Rows from block 2 of a small masked image model, named by matrix and row number. Each number is 128 + 32 x the weight over its row's rms, rounded and kept within 0 to 255. All counts start at 0. Numbers have three digits each.
Before each channel's rows are labels from the 100 images, of 14976, where the channel reaches its highest value: "patch colour" is the nearest of a few named colours to the mean colour under the peak. Only what is clearly more common there than usual is listed. The data: crops of objects in photos (Visual Genome).
# conv: pointwise conv (model.blocks.2.conv.weight, 160x96x1x1), inputs 0-95

patch colour: white
conv.78:120135114154107169153154144196114119131118143091103112105147174183159110123149164144172113116113187056064155130126041133169105129236088143143131098141100140166138123139176090181148090113167143111099134211096124166167103135118082152114146092113115140144127136130109143154130125108072131146

patch colour: black
conv.149:091110093140132129135099111066121122130132124175113143094137127110108165074113139128121153129063105207069077147128148049118131132094157124124154127058187158130114126165102162128117136159122129148144135014167145102128083080162161126099113103149153170092105124141091138208123109134136122088

patch colour: white
conv.136:112127135158177185111178130185129112162180165046077134105149146142178114170132081131150099124157159081112130139130086157166170119155109149120136099161051133131118138161118100148169133126155139082107112151019149107137149141139111096114166193055126127105108156094105139147162155128125157116

patch colour: grey
conv.89:118152082152119197134042118101100126118124124122142092157089107139087107137126150100115114162164116167112093135134111111126156099144119104125131085128166123162108145154162089105051140080134119101180131137113117152148121050025117105098125166125143138118136091117254137138114139169150153144

patch colour: black
conv.143:093166113136127102138124121140106107109151103150151125093145135160114071166128110100126053140075129150100147141071238145134101103056153119099154119129148147153102114137088119098167144167135126146157098114047119024106131135037161130145117192134123157145115129123110110113128112117171141143

patch colour: white
conv.145:122143176114163119075070114169115072153114125072151080121145151126130110165149174139144135146170129070160135133084115103127158108152092185134133070142084135128090109093151092131064127139167123102133131154086169128151144132096102095130192152095109104127146100055183156108123106029092119156

patch colour: white
conv.32:129163109142102183159131200158133147150176148101147133002146147117096119098136133149123110133142108113072155161100147139165104186165193091124147090118112128136096158145116129156162174134176110158134159162110145126130161114091155107087103106154097147144088131105110175123132063142218158127

patch colour: black
conv.23:110098106136123094109105130065097129126156146202073156071073101082128095079121126117130117118109140213105120101130186088126088117103221093120125127152124090102122152203114169110096126110113107136149113118176072140126119064135155164156101156143135148099139086143161118060140148163112144123

patch colour: black
conv.38:126151145133124085104110142104116123137225126103159118144098143172110111153172102199130133050131134153121102131104138076128135141140210139145131150147183090169152122078081171145157141130175128103144088091052129113108127161141133127121160137111123118136128089126141140142122102155248072137

patch colour: white
conv.33:218139103121155139123114125146152182113105159108175148121147124111110123158143160110149204086108140073113127130158065140117036122099112136135120152115114127145197130104062121154102110071134130133119087151085134008150124120120110081079136129157102135148151152157138123120144151140124063114

patch colour: white; pink
conv.94:145070129132176107174133157119135129132108111095103089087122139187143113115109245149157120085089094113117147140134109136090141110149138074102135143098162135140135118164092040121180182127146126143134162127063112115180114084106056145127088159134136169095075097135157112136146071105156109143

patch colour: black
conv.62:110070123135175111106107138162124114164138134124121152169164135129145177161126174126118176123076137128104047128122123109163060124056149094115082132112083125117111113167098116108079139146128124112133191069151141000111120098115126177116148120138112119116133146145127119122146118107116125100

patch colour: white; pink
conv.27:174150082153154123130158170154142125158136127039164119129160174108183158169141163128141090137063152084077110123137066141147124138153109081115041112134066100205144122159124102143080070124138132115117129146096166090128119082181112088140166127133165110128157129142124084154170094122130106117

patch colour: black; blue
conv.139:144158108168159189134147159096146186128150149084146146137107153123094113090156082112148139020084125170066130120167147109099157128118170103118126139020154142156144136179112158184150128181151158144145128149075152140132126182131155110067127116116127135096133104122110117108146122075166174129

patch colour: black
conv.128:147130158128145099125119135122124105142157130137128125166147146179108181122135133174128161116059145197022096119127113115127156120143239146139126128142191108129155140121066159167127121113122100085132115062049137124065137168126038132102097142107109156103096125121109104126109132127139116135

patch colour: grey
conv.26:115112123134131135133148129099131132106107079148097098127104162163159111179122126136120132143119118169149114145112108122115130129135138159141139092158142098141134124150159116172110085116127126127193160135133122133119071103110137116137132149137255118122177116122171127155134134168091103122

patch colour: grey
conv.156:177068135114141120239088142152107151139101137129075044128113104151101139079106159124127092096161059140104064115121110134123034105103113102112148144139140132107096156167139064118094128138110138135120154139142145073099108133128104225135168111140120187103118125130121143132140103147148127115

patch colour: blue; cyan
conv.49:103160122138144147104162080165110026176159073106107091117146156154123128126138138091095110115088146141127121152068162114119129144137137134125166074116114119131031129159101140189110195205165097141144141114125161105144113133139189130138141146146120140102163046100121150096143088071143146144

patch colour: blue
conv.55:117130134151123153111118132152132090134209122122140081126131134154106157143107131130075135104139118139117114113115135121098146131142134114134128112147134090080087132112074160195165135255109115132136100138114157132123111107126147119107146121157126133139137065134120109168109135135110153126

patch colour: black
conv.44:098110123099164098112125136148150111116116128170156162172083109104132169132144152099140178160131179141101152116105118045103127138128150092148095110123124036029130083145096152160053189146129122100129048183104135089116126116184150085132146164149125130142184120096137142161156135100133130116

patch colour: black
conv.21:127118143143144126112126120106127122122136126108134120111149064175096134124135128182140122100153141122133126074097116138124146080121182124134097155114138000055142100127078115160146117104158094093131088090125132119108134136121118117090116139158113131121124123165113125166128175139060127128

patch colour: black
conv.80:082130153132141115139033132122124129124153150134189225161083110072127093066137094120148238158146107125102078151127153060081134140133129112127118113085118141110134101146138132118081162134086129126179141100139123111123145054104136117150135192096119145131166130130155134168146135175143150114

patch colour: grey
conv.141:167090127140159096047099147109120151126109143126101122129121106183135074094140151125123000114149155149115140144145150092092057113138140140131116169164129129147147117184171115119206116127126133135117132166118127048141108110075114145126098148125132049095079121147102134085135118110143132157

patch colour: black
conv.95:124135081190104138113154156096149126072179162177091136086058065111100122140133159148101126118083105167087120118099165129131088097129210096120079144121136073073113092180116156128139137133084113133149116121183100126111156054136171139133112095135121141074130095125133155060139140120167168099

patch colour: white; pink
conv.113:183156187088166134103126121134119103164129166120073172160095117112102062149153166118157125102121084007163145118173101127124181123128096091120134136178083113101174084137112116137120124118151113140071125163137117147141102100032115109109179165123119116156124114146075132107150126145185129147

patch colour: white
conv.120:143112111099079140120147145134123131118115111110178120099147155245176110181128104143109046120133145145088156128131097122145114109134125146109144124165084117143141119132169128138066077139154134127043168154141131098134121101197144169139104042148059143167158127135211116101123122129119127111

patch colour: white; pink
conv.29:194064135150158146162147155114124191144123104132194165139116135165143129168150166109168132096098121070114065123122096148139169136114135123161112142107159118175157140205036103135131108132146120135089113168108171092196101153166091086146114100153171185110147179141100119096136100098124097124

patch colour: grey
conv.17:117157095089146113129152113097139108132074072107133156157150150158107178107072111047144115136131136092093202125152095079117142123143094086119151137088115130087083123195153113113162151133130101190123177105157119089087107206127132121130061112189122107120140142146074096155083156168115156096

patch colour: white
conv.66:132099099144094094140131007151127098130118124109149098139123105119134130119186124202095143147143155132103148162090135091197113137088113107132123130067148100098124156112110153169116127128240169161143104015091134136066109135152097140148145083116136136133146134139113155131120131138126113150

patch colour: black
conv.93:137218140132126104149163135108146125149132104111170130213138128103109131118099116126143255039141166145150124125126070118120177139155125086131128133037139139117144107115104106121158113129139118118135141125126149234115134151147123111076114118141119135147096128120148115107127149148120115116

patch colour: blue
conv.43:153134101140086192122170132214086036142176132136144115107102153112110119101133135108105096167130125126112140130079133082126115149101144141122121049091118097123063107148143177118174145189132111074128061102111235105106130080123154117099137123126109129102131095091140136141171139109137151108

patch colour: white
conv.39:124127125165144129131109192126126181174136158117134128162127135114065139139120130174139136143124098135112163255120122106146145098107093078128169093131127134144104129079134146139149119117173123149146142131121137142109123128124117118121181127134141133147156131110128215105146119097138077134

patch colour: black; blue
conv.70:099140120118095153104132126112128117126110134130140119133136146148124151099136126124052143087103151185098101135072135105089131138149152128114123115085136149160114119143102124107137126211142089121112110063135128123172112111127182116124128084126172145120115000114129138134155106117149135081

patch colour: black
conv.79:120112123198147159154151079167124174156125121117046115184134161145062079121096147151119142122097122163123100134092113097124126171090162116134126119088106129113124138140106134112140087175149155155061110101168163148146096124124160147033080052124128134093084088112053122151116134102147179129

patch colour: white
conv.81:164131140172163090157153114148118092126116103143138136145117125200095089102146096131119141122131102101033105172099122140150101069088148161134133082059109144137129078141114106206148137122187111097090075147096163135107112171155124107103136137045136152083121111138063128130118179096066132123

patch colour: white
conv.58:104102115161168106152118138141230149107125165109176175161098106123107084091126128103148141104093137084131138131111130116114130169130112116161138142189064135117126137129138171108207135125163108135118119139132185133127107083030157142102135103105119125016136102108118144069179085139131147112

patch colour: white
conv.133:094094104175142147118191243131143144164154147180150183160138163128121187099143066158103108105128062134121126160115159102135155166103129088125150176113078133144164115144159156148133116093173101094167115123088079126133145126118095083089127117126143109143140132111103144076133087123216098108