{
  "arch": "mobilenet_v1",
  "model": "masked image model",
  "dataset": "crops of objects in photos (Visual Genome)",
  "train_examples": 61751,
  "image_size": 64,
  "crop_scale_min": 0.7,
  "horizontal_flip": true,
  "translate": 0.06,
  "method": "simmim",
  "mask_ratio": 0.6,
  "loss": "l1",
  "norm": "batchnorm",
  "hidden_act": "relu",
  "channel_attention": "se",
  "depths": [2, 3, 3],
  "kernel_size": 5,
  "stem": "deep",
  "widths": [96, 160, 288],
  "init": "small_normal",
  "optimizer": "adamw",
  "learning_rate": 0.0037,
  "beta1": 0.8,
  "beta2": 0.98,
  "eps": 1e-10,
  "max_grad_norm": 3.0,
  "ema_decay": 0.999,
  "max_steps": 34800,
  "batch_size": 128,
  "epochs": 72.1,
  "lr_schedule": "cosine",
  "final_lr_fraction": 0.05,
  "warmup_steps": 6960,
  "weight_decay": 0.04
}
Rows from block 5, named by matrix and row number. Each number is 500 + 50 x the weight over its row's rms, rounded and kept within 0 to 999. All counts start at 0. Numbers have three digits each. After the name is the row's rms in percent of the matrix's.
# fc1: squeeze-excite reduce (model.blocks.5.att.fc1.weight, 36x288), inputs 0-143
fc1.0 006:490441430494480479448464560464401579483482467467482499420472505452514468476416475536444504534533436477477430539539464512409415481449433490474515544468468455504518520450512539495479437500434411520481468460528450476457466488528482547469449500517435477463469506468510481559379466468475534541529549456484492391487518452492547442479453472524438465492485487455519496493489433405412491518502444363539501397538353450573568455415523431517433
fc1.1 009:447479422478428549466407488491473518474505456462489508437487464430497441426532457475456457371534507513498479423440500478434477380448480481443496562470483471479443366488463500463582485503466531494434496489463431481513507480511449470487503530463463469459478519535520409400557409494447484458366472474502528513489515445538412519459458504432509432486382477488525439538505497415457462466428471509470507444444489424478543488499449441478506
fc1.5 007:492444484416507454486460467464468464422402499446568561457532539506438449543428525455393525448503437517497500496496518483497444476364543518490509538415489508365463418535452467484528485527461537417548408433473507469468468469476493527507428488479465486482437471453518380433535425545477544467424564469549489488416532446457492488471475499422443541513449507451488467494526471487484580505454438484473501468535481455487423481464502504563494
fc1.6 005:582388605424453482463488471502460496475487462409546487527508474495461542428502511482449533610592483513415525449534512536461437547438486500592563517372502449415493518512392503418422475569481530490454540462486554533419534514502499483462454536466500503453430492444563448497513571531423528517515565476384521411428506523536557521432474564477397474427497502481521507478605476474527585456494511456495462492438456476418407435499502496546544
fc1.9 018:401440481449470442472500454437547454500471453487506483454417505449454440426542476509548456388395427439466478443468495461520485446460523477522477440566479425491512452549473451448517466402473463472485486479444452397502388462444495488523451536510541424479408495510520530495517546414359465494527400509527493463387445419440501474496492502517514437471505423479484500441426426407491464458499492522402430476519528441470448585543527466392416
fc1.11 229:468619428496403421541513529522515518634464537585513489450601521509497494425513530521459504534476578521482530494579477554474537407505520382515544496434414513391395504487502409497488451439498464417491557516577499467476587425448568525579553534523523505549489484481554502495531582525565398552538530529468477503566559519514470488445397440472540556463475605569487539543527497559611519554603538515591456521418388499538507521513552486526557
fc1.13 009:485543505427449400450450438398463517480494464505463482382474464445476518485440477518543448534391490514486472457516448518552526452514509444538502502494452504497518552539458530518473482502522452423403566481466456436483406457462499589464417490481442473488476501472466377491440570513408486479463552484418497488426493395463526454445487485506488427474494487524489560503491494519546530489542568445434492472478458484468475537482479416534531
fc1.14 008:375400499533502447496424457446435522482496427498515503537545567506475486538550462548532488483402480485524447473496419518444551538491467460526467542496505531495497468506475530450457543533454406442498497538472433502458458422457513510518499549483503501535471509422479528460448410384440534461552531477531407483437480493317404496512491509488423447437580485495489536497496505499535435438392421454400523461503472493547452463492539474522502
fc1.15 242:547516556520416606445485556503500484609511538461394447439605472605510567528451453525542455522516513477498477499523533489460504628543553477508500512479463466381428547588488474446488528542495563498535501446490514510513595456534576589493530555549547526481466498572483535552528481535539494564535490445365410538472546499513470489471567502535455534536485512640536459535518546613420468455434600495584524524548495543464506473534521467549528
fc1.17 006:407592522530452525479509485493514498420487420421415521553500377480468501481510479537610463611528525410456529462551513470514460509508559482581480500476440569506473518432477533515463517456439438449403575572442401409504536507458449547492521412467455441494523398385457409483514497488483506474443446525512419498455526507500537403459459472519466456495533436503531492536471509415572452468507608438485524405397454434502424555446512469479584
fc1.18 007:451482431529468498445469519477427425479533471454496431428455479415464471491455461464491518458432456489435467484457541437474430483437474366461449460423437495454485444523505506421462487453483505441461492482429412514528495517443432431392527424489430432431491483525544484461392575524456450490536412445478528465448533365543405512475423535525455483486525457452414425512417402481448498481490492478428541533529512470502481485448479447506510
fc1.19 217:511623551456542517449500468472480485519488561581572458514424435510528478539489470466459494527530495523510560497548530515542516396445562561561464605507531554419538620548515590522536513566502558506482517474563547464549668506445477468548574530536450498543558503421532466535487553413513587517472463586556473476529518478466520521476517529490534426418498481544504526442546499500493414520562462498510605489497589531551497496472530523512492
fc1.20 007:507456434565494419489458515478478501505521498514495447543515496454483397489443381450445542537528566484450528556448433520505501463489440392440412475454484415454436464460459463476554485473477437462454450422429474461524521421438491479430484427440490475444462546492510519432410511521444408498453519486457503444474450502479565404488412451487442437466416515514455483477485360529479457501499472455512531485427424462449418412433421500479459
fc1.23 007:489540429466576502513460510439461491468516438407483514501501534451501414412516596438405546520424466471468482521461504508523428500512534505388454517529453435463448443485498463515486392413457468453496451538507489445400543481487445478561561562427545536573494507475490462454519401377412534552456409490447438444418512471435578483482436453398417483449544493548540501478581432368508486507496477474513495599547405508474498482523522453496516
fc1.24 008:485460578518485543523428497474453514564465478491533564534416345566513510544505444548481504479569528524561526416491446479522495419437471448339482507401518506474477388444506508546481501484501557480441518532488551492435501494530534539467492455545397528489586563446503469411416464484577486520477439563487497482457538501526472464479492562525472459484493573465490467522495484437504488564577504528397535445503436522511547448445470505575549
fc1.25 008:501473470409462452463450467435408477508445521459387451434455477429453420495482480421462456449490455455512476475433429452432456456473449486479414431483428434451471444475508512448474445452470452474495464445491522462420376476521497476445478439443469458428445462430428452512426453499447438474409456461468504476431454509436501481415469460442441486485474414466501437444459442473490453476484471365455421500454417410407480431420484429445467
fc1.27 270:442414527523443478558484491474505506581450519497445521520566530556488482517438447537464445486481621493496479463452505436513503530558488487498547437417345485538537542528555477451488483485488404498454465506477513492507383556606559543610459513512492553493470520567417692456542449484501527508528438493435501511473541431540619510423548489546439486571586470507610490577523537509563543504573480534565511549467498567550537537504520483464510
fc1.28 218:561526533539465536510502521511473515541472492501429585582537508423522434489520476545487528470516514513503526501566557574491585609528546480479525505489498449640475515501471568494533519497560483532506473441537488448475573495493514565493503608664483522408482573466554560460608453473463481534495434551544484530467477536475475510578526544554456626586485470516546514517511513524490418515554477479614530556535490469511526531560480474465570
fc1.31 035:516530350483532450426469492505540488476520490493501435430543557453459488406497542479468504491472399424475464561472505521498447532507517451492482508483536445523490489463430468526470499514482500405562524465484472483485513437421543532457521474488619348554544469542618501551571486486550477527457615414488507515547489580491455512547340468419522606471384529509370563495480430518527500440424533504586406472486455508449469468515528480425422
fc1.32 201:484475487524504479529534540564537507555460484525444435495485468493477489476588500530488462460511514540481465544439460491583476417486429385485550474533500507570455533575451494505468480464527492469531521445465545472467453480479500536511481474513509473497521506509606484562557509518531472560531552585588532507552547531438554443558464401550453480528532529548415540505506517449432534528486533473514440535556543327455511511568506488484543
fc1.34 005:591508501473495479581506486498456496475535480463460494383505450420514439543474545518488441383421428479425426432495508455535447556538464494482484439547489448535484475461479460480438466502478510509585404446468460475485505411449409521577468402469529465458428524420571501427432496463467473494608509567524489439442519515503512443468579503491525498527530429566517470453484527417537477523406413481402542463398496438429586465453516481541435
fc1.35 195:504433578475576460506507488455534518460525476531523544582530503471557516581469535465527503548506579512532535532555571496521550589603480621480483470498431517531527484433518514558544551530564468532508503560522554583514409619503472495518483575540508510461507515485486519497544554562541544486458565450456539536517480607532531555471566562480421517505512498465588497495539546571527502518470502497461530492487413607490500537521477542489476