config.toml
model = "masked image model"
dataset = "crops of objects in photos (Visual Genome)"
train_examples = 61751
image_size = 64
crop_scale_min = 0.7
horizontal_flip = true
translate = 0.06
method = "simmim"
mask_ratio = 0.6
loss = "l1"
arch = "mobilenet_v1"
norm = "batchnorm"
activation = "relu"
channel_attention = "se"
depths = [2, 3, 3]
kernel_size = 5
stem = "deep"
widths = [96, 160, 288]
init = "small_normal"
optimizer = "adamw"
lr = 0.0037
beta1 = 0.8
beta2 = 0.98
eps = 1e-10
grad_clip = 3.0
ema_decay = 0.999
steps = 34800
batch_size = 128
epochs = 72.1
lr_schedule = "cosine"
final_lr_fraction = 0.05
warmup_steps = 6960
weight_decay = 0.04
Rows from block 3 of a small masked image model, named by matrix and row number. Each number is 128 + 32 x the weight over its row's rms, rounded and kept within 0 to 255. All counts start at 0. Numbers have three digits each.
After each channel's rows are labels from the 100 images, of 14976, where the channel reaches its highest value: "colour at peak" is the nearest of a few named colours to the mean colour under the peak. Only what is clearly more common there than usual is listed. The data: crops of objects in photos (Visual Genome). In brackets: how many of the 100, against the usual share in percent.
# conv: pointwise conv (model.blocks.3.conv.weight, 160x160x1x1), inputs 0-159

conv.39:045074127116144111108150134095102147105147175107154140129138135147123137141131071092098112162119100143132105112117133081133124163099124127098071114142198166109125040143124097131136184118123069098124123148124125137137121086135123109169117065073096118156137120168116156106130150039158156012092084097111147180092152145030101165146129116058111093121103116103141083117142138126131104126147143068131151159189117134182097122143135181123176141117135150124129136075153075137080148114090136
colour at peak: black (75 vs 16.2)

conv.33:144132116118155127140102124107124135124099141125155114133255147145143132120130120111120116155086113139185116132142109114104085116118135115126080156161108143141142117154126141185124127242148190033146067121114119154156142187126137130131143149131106074134129063125071134113123136131130110151131120113097140115136129134152101103215133122136121223103116149140142130145034132218104109148126098104135132130083127116141149137087161137142111172163148129155157160150054114147136135173094110
colour at peak: grey (76 vs 30.8)

conv.72:137127106148207150112110057116138062115146148174141115128175145177151158110110146186136139088117196127210174119163132162018105130092118138125144163128087142145113177104160149148124123107148145138145147137183164169150139071172178091155120131087157120130130102133128208110147074193106103130106185155091117120113109088159167092111181137126156133140116085125177145135139076137154153172067115162127117095150085101146137179097140131144111167146182132145100107140114104113131119162194138
colour at peak: white (67 vs 6.6); cyan (26 vs 1)

conv.144:107118025106147135130162125109030134150076116085182117120119118129145138049030118114138125116121117068140141190168141145125131018143119152117107082125097126148113113112129101124122108148176105127190097110142172136172154096095133144133118112184152095162139109166096027143148103151097155129122137029117151133113157136141139137090110104145156146150127163123121130141141140144125093114084096168093149117139082124124140130115128152123156069182076116136176135129129121135098059140136116
colour at peak: black (53 vs 16.2)

conv.49:127126244088133142168178150165091139115143130121097132139134126124173076172013128145108202108094142121147139067171126127099119146116070169162136113109137136128137130105135140145187145143091064121084113142101220146180164081136141149161147157089131148125101135132125070095082114161163105151129109107136107255140113123079139143121148145133121137139094104105121119165132155141097139085126123158148175119146132135103135128085068135101079144148130100093098105134144090122136102147122160
colour at peak: grey (74 vs 30.8)

conv.139:156097091139142118111098088131130107043136128152105150100225188099117105148128105143148103120153136097238193104177143152056126144071167110124163092131101118138124134115126130155122106117147140150116146132175111038125167069114069131143142148146138143150123114095114119126145140136144159144140139111075002157152126136131175146128133148138149092202134128134126089117088121129110177148087159155085139118115154140111075100164115105118167180121141137152151111170109172094140113095193136
colour at peak: white (59 vs 6.6); cyan (27 vs 1)

conv.153:145075099114118130091192089165140185090106091136153165182132146119100106153114120111099104151118218139166170146143205142090143152072118116138130118165136153122131117093131094149146146113091150140125154174174084098108165060121130085140123053137147184156117145184182145145145136179140160131150085158041098120160115138088191105132099120123143120137089122120163109147107164151175154160080107150078132141186137100134096092202141205129116144096148099151113065104128138132098161106154123
colour at peak: white (60 vs 6.6)

conv.107:081143112152146045169112140101153145124117141060115098135114146134094224069094140175161133066061139113121126087156139131140124066099123138153117116201109095117178157145120107115127128142145133119094144112143144130147125088126144133187072101115141135121127105120137092138109046066168028115068075155127170118063079107131128068105161164146150136115156095122143134145113125135136115158104106128154152173127090128081170159106087099093083103180087097100099156125133122131109152095095080
colour at peak: white (57 vs 6.6)

conv.108:091150125057075138161171154109116184121107080094145123129120141104097108102133118088095163186134044132107101134095110101177137139148156140109117174183126167130117119133133152166127155145103051109157112161128155142111129079150144119111138137143052101135141119147139152155156141115116136102120085116127131152108136140136087164100021117125166177102097146100059167130154147158140097165182124179152142141123167142140130015114148138128137103108108148116107126002130149145090147108070131
colour at peak: grey (78 vs 30.8)

conv.148:122117120106151145081192094122163115122124111055109103098138134138140133115116101132068143152157187123139146119255159144110123152120115135142115112138136172078161123077121125122115156132108122119135165151173144081138169094132125116164139194111137167142142144050113147092161133127127157138129106095090037112049166098116098123069203169137114138166132122169124109114114140163086240165103101150131162127135118133134111073160162122152165151170172158105137105155135110148094102122140126
colour at peak: white (93 vs 6.6)

conv.15:186184099147113130139142146044085159109189095042086172145148133128118142089114135118093110146120097095109119106135105111111125158112130184130115162147021153122164093138129108149105167145144070143182118135135179140134139109111139163139114165106085134162160126059111130131143109108151118004081108057115142130121153123153126137093143097125091170046104109123108123097119132117147086142169134147144129132103131137104140137105142123140084031123091114109148119128150039150093138104135124
colour at peak: grey (69 vs 30.8)

conv.46:151171252128184125094151132150091111099160124153150138255132094122078123130106102153117138125170103156132105164087162130140121126125104052132067106143104141095108174133131063105186117130130148177172136119118055085113104182162124129098127136135099133116129124152138105149141134124074106139138126124130171220138168111131141150149119122124107146110143142146187202107136151050136163138139140122111133146077140131137116116131088072126158141118110144137150112110113147109119135105089115
colour at peak: grey (64 vs 30.8)

conv.110:138110108115142149161174150126125100135130144105121163116076209209127114121122132142131091119145120134100133107127103069140100118095088157138145079119108238199107143121129094074168131129107135042165128171129139114123138071120138151118137142100125126154122196094170082115116092137115142084111133120131121116111163120136106138187150150126092040138146115125086112105113137000134139085154128086148152128141106125160136095182099100118108137142143116076111153131151136128121135164049166
colour at peak: black (81 vs 16.2)

conv.86:100074132172098152130211123136151111131123048131113136122128136149135079136103082158100081117161146157141133070110139121138129133105123159160171102124140106138116117085136098130079155133135134135187133114151115114125115020107124135122127103134205117193063127124141072067110101172141127131126163123140129134143093015124159065107153105101155051130152207130158138110149126118112131148112125117164130052134165117077155146153150130143126059087098128174082116130118120134150136149163193
colour at peak: white (91 vs 6.6)

conv.50:126123122118130106121128107154123084126131117132152136095046120255174130112115107127129098129115162133117134131119211046090105129116130153149150026138119105138138113127128117113120117119129117084137140145140129094113097101035062138142125131131143125126145255133132113113131122154147135140144123120124122119128140125113081129149147135118146118129119140114111107141091195104143136150121189138125124108184121122128164120137124129141122150126129140135114130139152139043140117157077123
colour at peak: black (89 vs 16.2)

conv.122:132124116130148126137183068150072052064169152132105165135077102085137147127104102147139142101096120179070133133125127110103185116075109166111159109086102152081117156134117139117127129158101159162119163133145124079130181142119084112133132066134130210117115168139179133110131098131104107119117142126073146108145110106124144123231114134116157165136151131135149101152240059146137123109114128146096102129106089145124112065175116179172117142119173100122103097132147130181151121233145106
colour at peak: white (87 vs 6.6)

conv.159:099152214122097071100141120130135152131106096130098107128198094125134116139168148078120041122143168039152113124130153134158205137136144148147047115132140112138139113102125112154133149140090070119125185134151126113150131058084139135110133153133159159125143127100087120135135164116116134148108136096139117104116136136094144166085142082127115083145069144068134106126064110018126139102107132147169136122135155139093140134145185139064182062120088102153189154103153082121104129053111115
colour at peak: white (94 vs 6.6)

conv.18:142140140153124149114172129105111176141213132097096104117105127132122091164140057129045119207140124098130140091138131113137142152153110160133131103149048135107109128125159147127148193126089165141126130129106120090169143111123146146199190154077140109179164138041135118115083132142174101166064116122140105128134066089079141110089144127141089098140094086147149108042093116149134142112111133136154222101125123155101142141140155108145127133120219150158143127135143077138042119135136140
colour at peak: white (25 vs 6.6)

conv.56:155123125123145157141173120156103114114013137177158122167077127115088091164117171138148190081087093118087146129117132143066140143126161121131170106145101164201124142128137147136157077120103136108150089189113104128227131084157123125097119138190128110130164119151142129172169153123100120139143092154139098079169139132131160115196122121138111167057100128079107135139102160108162189158085111084125071131129101097109105159140158085108122140124095030124127149166134140124147134051138150
colour at peak: grey (60 vs 30.8)

conv.64:092098109075142135085096132171128118120111165111169141150142122129121139132120129151090152075172113124149135199094131134140128068114136125050120148113160173117100110142139085157166139118117088129134121113118120103106095096096133120108105086185115147216083102153124143160162080120085240113112108136111139122151142025072109112118103099098200147159110042108143099142162145105135097123126059115103092115113136119132123107167126104140170145187094098108055186153126073131088101122102121
colour at peak: black (41 vs 16.2)

conv.7:150138155164094137082141133176131119079040127148083152027097166207139137106161156138124134141188129134098130122118129126167131182133087115110064109133087172200117145120143135132115157150109158047095128163133120120089120173131125138146131108190146119082153161123151156152135127117076133140131113190133092182134098129108128130166159090106244080166100119103067108180097169041138130151112144072147143126125156121144162111147164134154133114142144124118147120152116125115124111143071129
colour at peak: black (49 vs 16.2)

conv.14:117119071137108117114157130104158133148078099137081146152112106142155130143135100136123115120119154112138130141168121129153128115127118161137164131125154128134144149125121131156255141124137101125072117105131161172175156144133133105139127132116152110151136121115106083113132169124148130126113104137128145120123103127115109150129119026096088164113094150145086119139135137192114115116134140148139159127135147136115138128143157185116116136124116130113117140156125105101114123140134107
colour at peak: grey (75 vs 30.8)

conv.13:160158107103084111118162148162136126075074141113030179083135142134116040125137102069056180140155134138119131092129097116129121039166140096045156170095056170191095129121148131131105148123182151106177120120133087120106117106093143139091126171165091135192112139088131151151171066146093138119128110080119104132134149159104101134124117133107041102112102150158128169067126117109131116116142146129157102114121148115178140107158136112152106135187170130085162126128133073146107159101109123
colour at peak: black (35 vs 16.2)

conv.93:085151116101178110115115075138141117152160115073103117150163136051165144122130123148140129150132128120133118138085108014164143066088098152083124129178133127169107096149128119176123107130135120113204052195025121145182187100078181136106110156138120162181131128108129153118168117157081159107102079124134138127133155130107093157122140090126142158100104099217142134081141134119153102134138139116138152151126122120094206130187129077159115125152110132139120105175127068137106137139075135
colour at peak: grey (74 vs 30.8)

conv.103:015206127154130104139156146094093131116130228083154085085125110131147129137128140127108146122088057144124139134139156115136122092107158135158116094113135142124153117131128105106104176137134071130158093112130154123163143125116136101154212121116113126122135107097125130094115083137139128000000115083127126143038148107160108105120198113087110116145114030137116123135107154120115125127125105121104141134127107135123106143124153151105137173102103148167133114117151125145101137138136118
colour at peak: white (56 vs 6.6)

conv.74:132072132134115146106126128134118169148127126136160127192084092123107095127127255152155105140182138143136107105125128126144169086190148230164119120105134106156102171129111107108101146112141100167103141103151112085132129109135151141174165171117157145101085125155148110130091075124107107151061181141133157145140037152216194076106116098154145076145134119120140120167128101104114140106147123147113183180125126135120141133141114102112150091086152125170119102106132151111163135117221124
colour at peak: grey (61 vs 30.8)

conv.3:111126068181166143119124145136137109135203115097132168174110047071100118082042086087124055137199126115099145134175149105078137122156102227136084055145108088078139213158111152112118121128123134165125131113133129080136122127144158166157162105126186154092097115135134107102125116117046094124068101116125067111120093147109171102110135145169094156101151142162174158075133120096115133131087126124156153139132118125119101135152124128131142055082154105157134149149129147091117127141133148
colour at peak: white (49 vs 6.6)

conv.152:128134106132160165090129095108165088113105128142107077096130080060199152139093108127150147199144099157145130132145128106085129181131056119143152086137120112128085133109140098151159175098107115195084147110117105135092078191140109130125121108113182140109094138121100195103109157167145199149138172118142124091139148140063165068137174133129131157171121119097125136149121085171164163142125102089173133173122080154137128136158057123080140108054173126158168051150139138145128065181147152
colour at peak: white (40 vs 6.6)

conv.132:126169116186090143072143128131113159147173108140081209117155168159141062142107111167120061100190099121123132166122107155089173120133142175121115139107086131175151113112118128142133082129118179139138138096123113136134110087076135145116196168168161143165140161051064119132169163141081129125123072164171128116154105129115143084183145087088137142133026066181126129073106091113126141106098114094101099105112100101134118127172073111127135123107158072138090184131135084142165118114119176
colour at peak: white (94 vs 6.6)

conv.127:125201127118149118044138120103056134113140144000143143114127137136138149041121149135090128134089106121123118081103106120141124137165138149152123120145103132136174137128121142098123083127120076124145109130108193142133150114136126099151144137086151130117160120119130079112144114130183130023030128022129123123102152138150115124099115112101116161103063119071129139075096162115144079164143128120121135146115105128123152137122151109113069050127097143128191141130141112129081186114129103
colour at peak: grey (61 vs 30.8); pink (27 vs 9.9)

conv.102:133163109161145106093168119185124115090119187073062085166112148152130127149142150153098070153143097057130138080128124098120093089136136085153129104171092119136109159115128139142101173069109019125183106118126157113140044040110143159136130136137120161191094153071037134142125059110138139136153059025138154113148149114139144118115164131111127160140104140109128128108118128126109119152074152139150141103169140137122136145179146112109135117145130120120153126113187081162097094123150132
colour at peak: white (100 vs 6.6)

conv.30:137142134113108141120124100109124153173132141177161128109117121162103154216084112073077143142192129147141125127123202142156107116154156149134141186089142128118130130122115088087092135126080127156131096163173116144129069051140167188151118150110140132140104167093133138160077125091101144183149120104136158113173061119112149145124083088127127144144113090052115061111115161042162170108108173049175129111195152056139179133156118156134117118075166147120088147122104129154116174145115153
colour at peak: black (75 vs 16.2)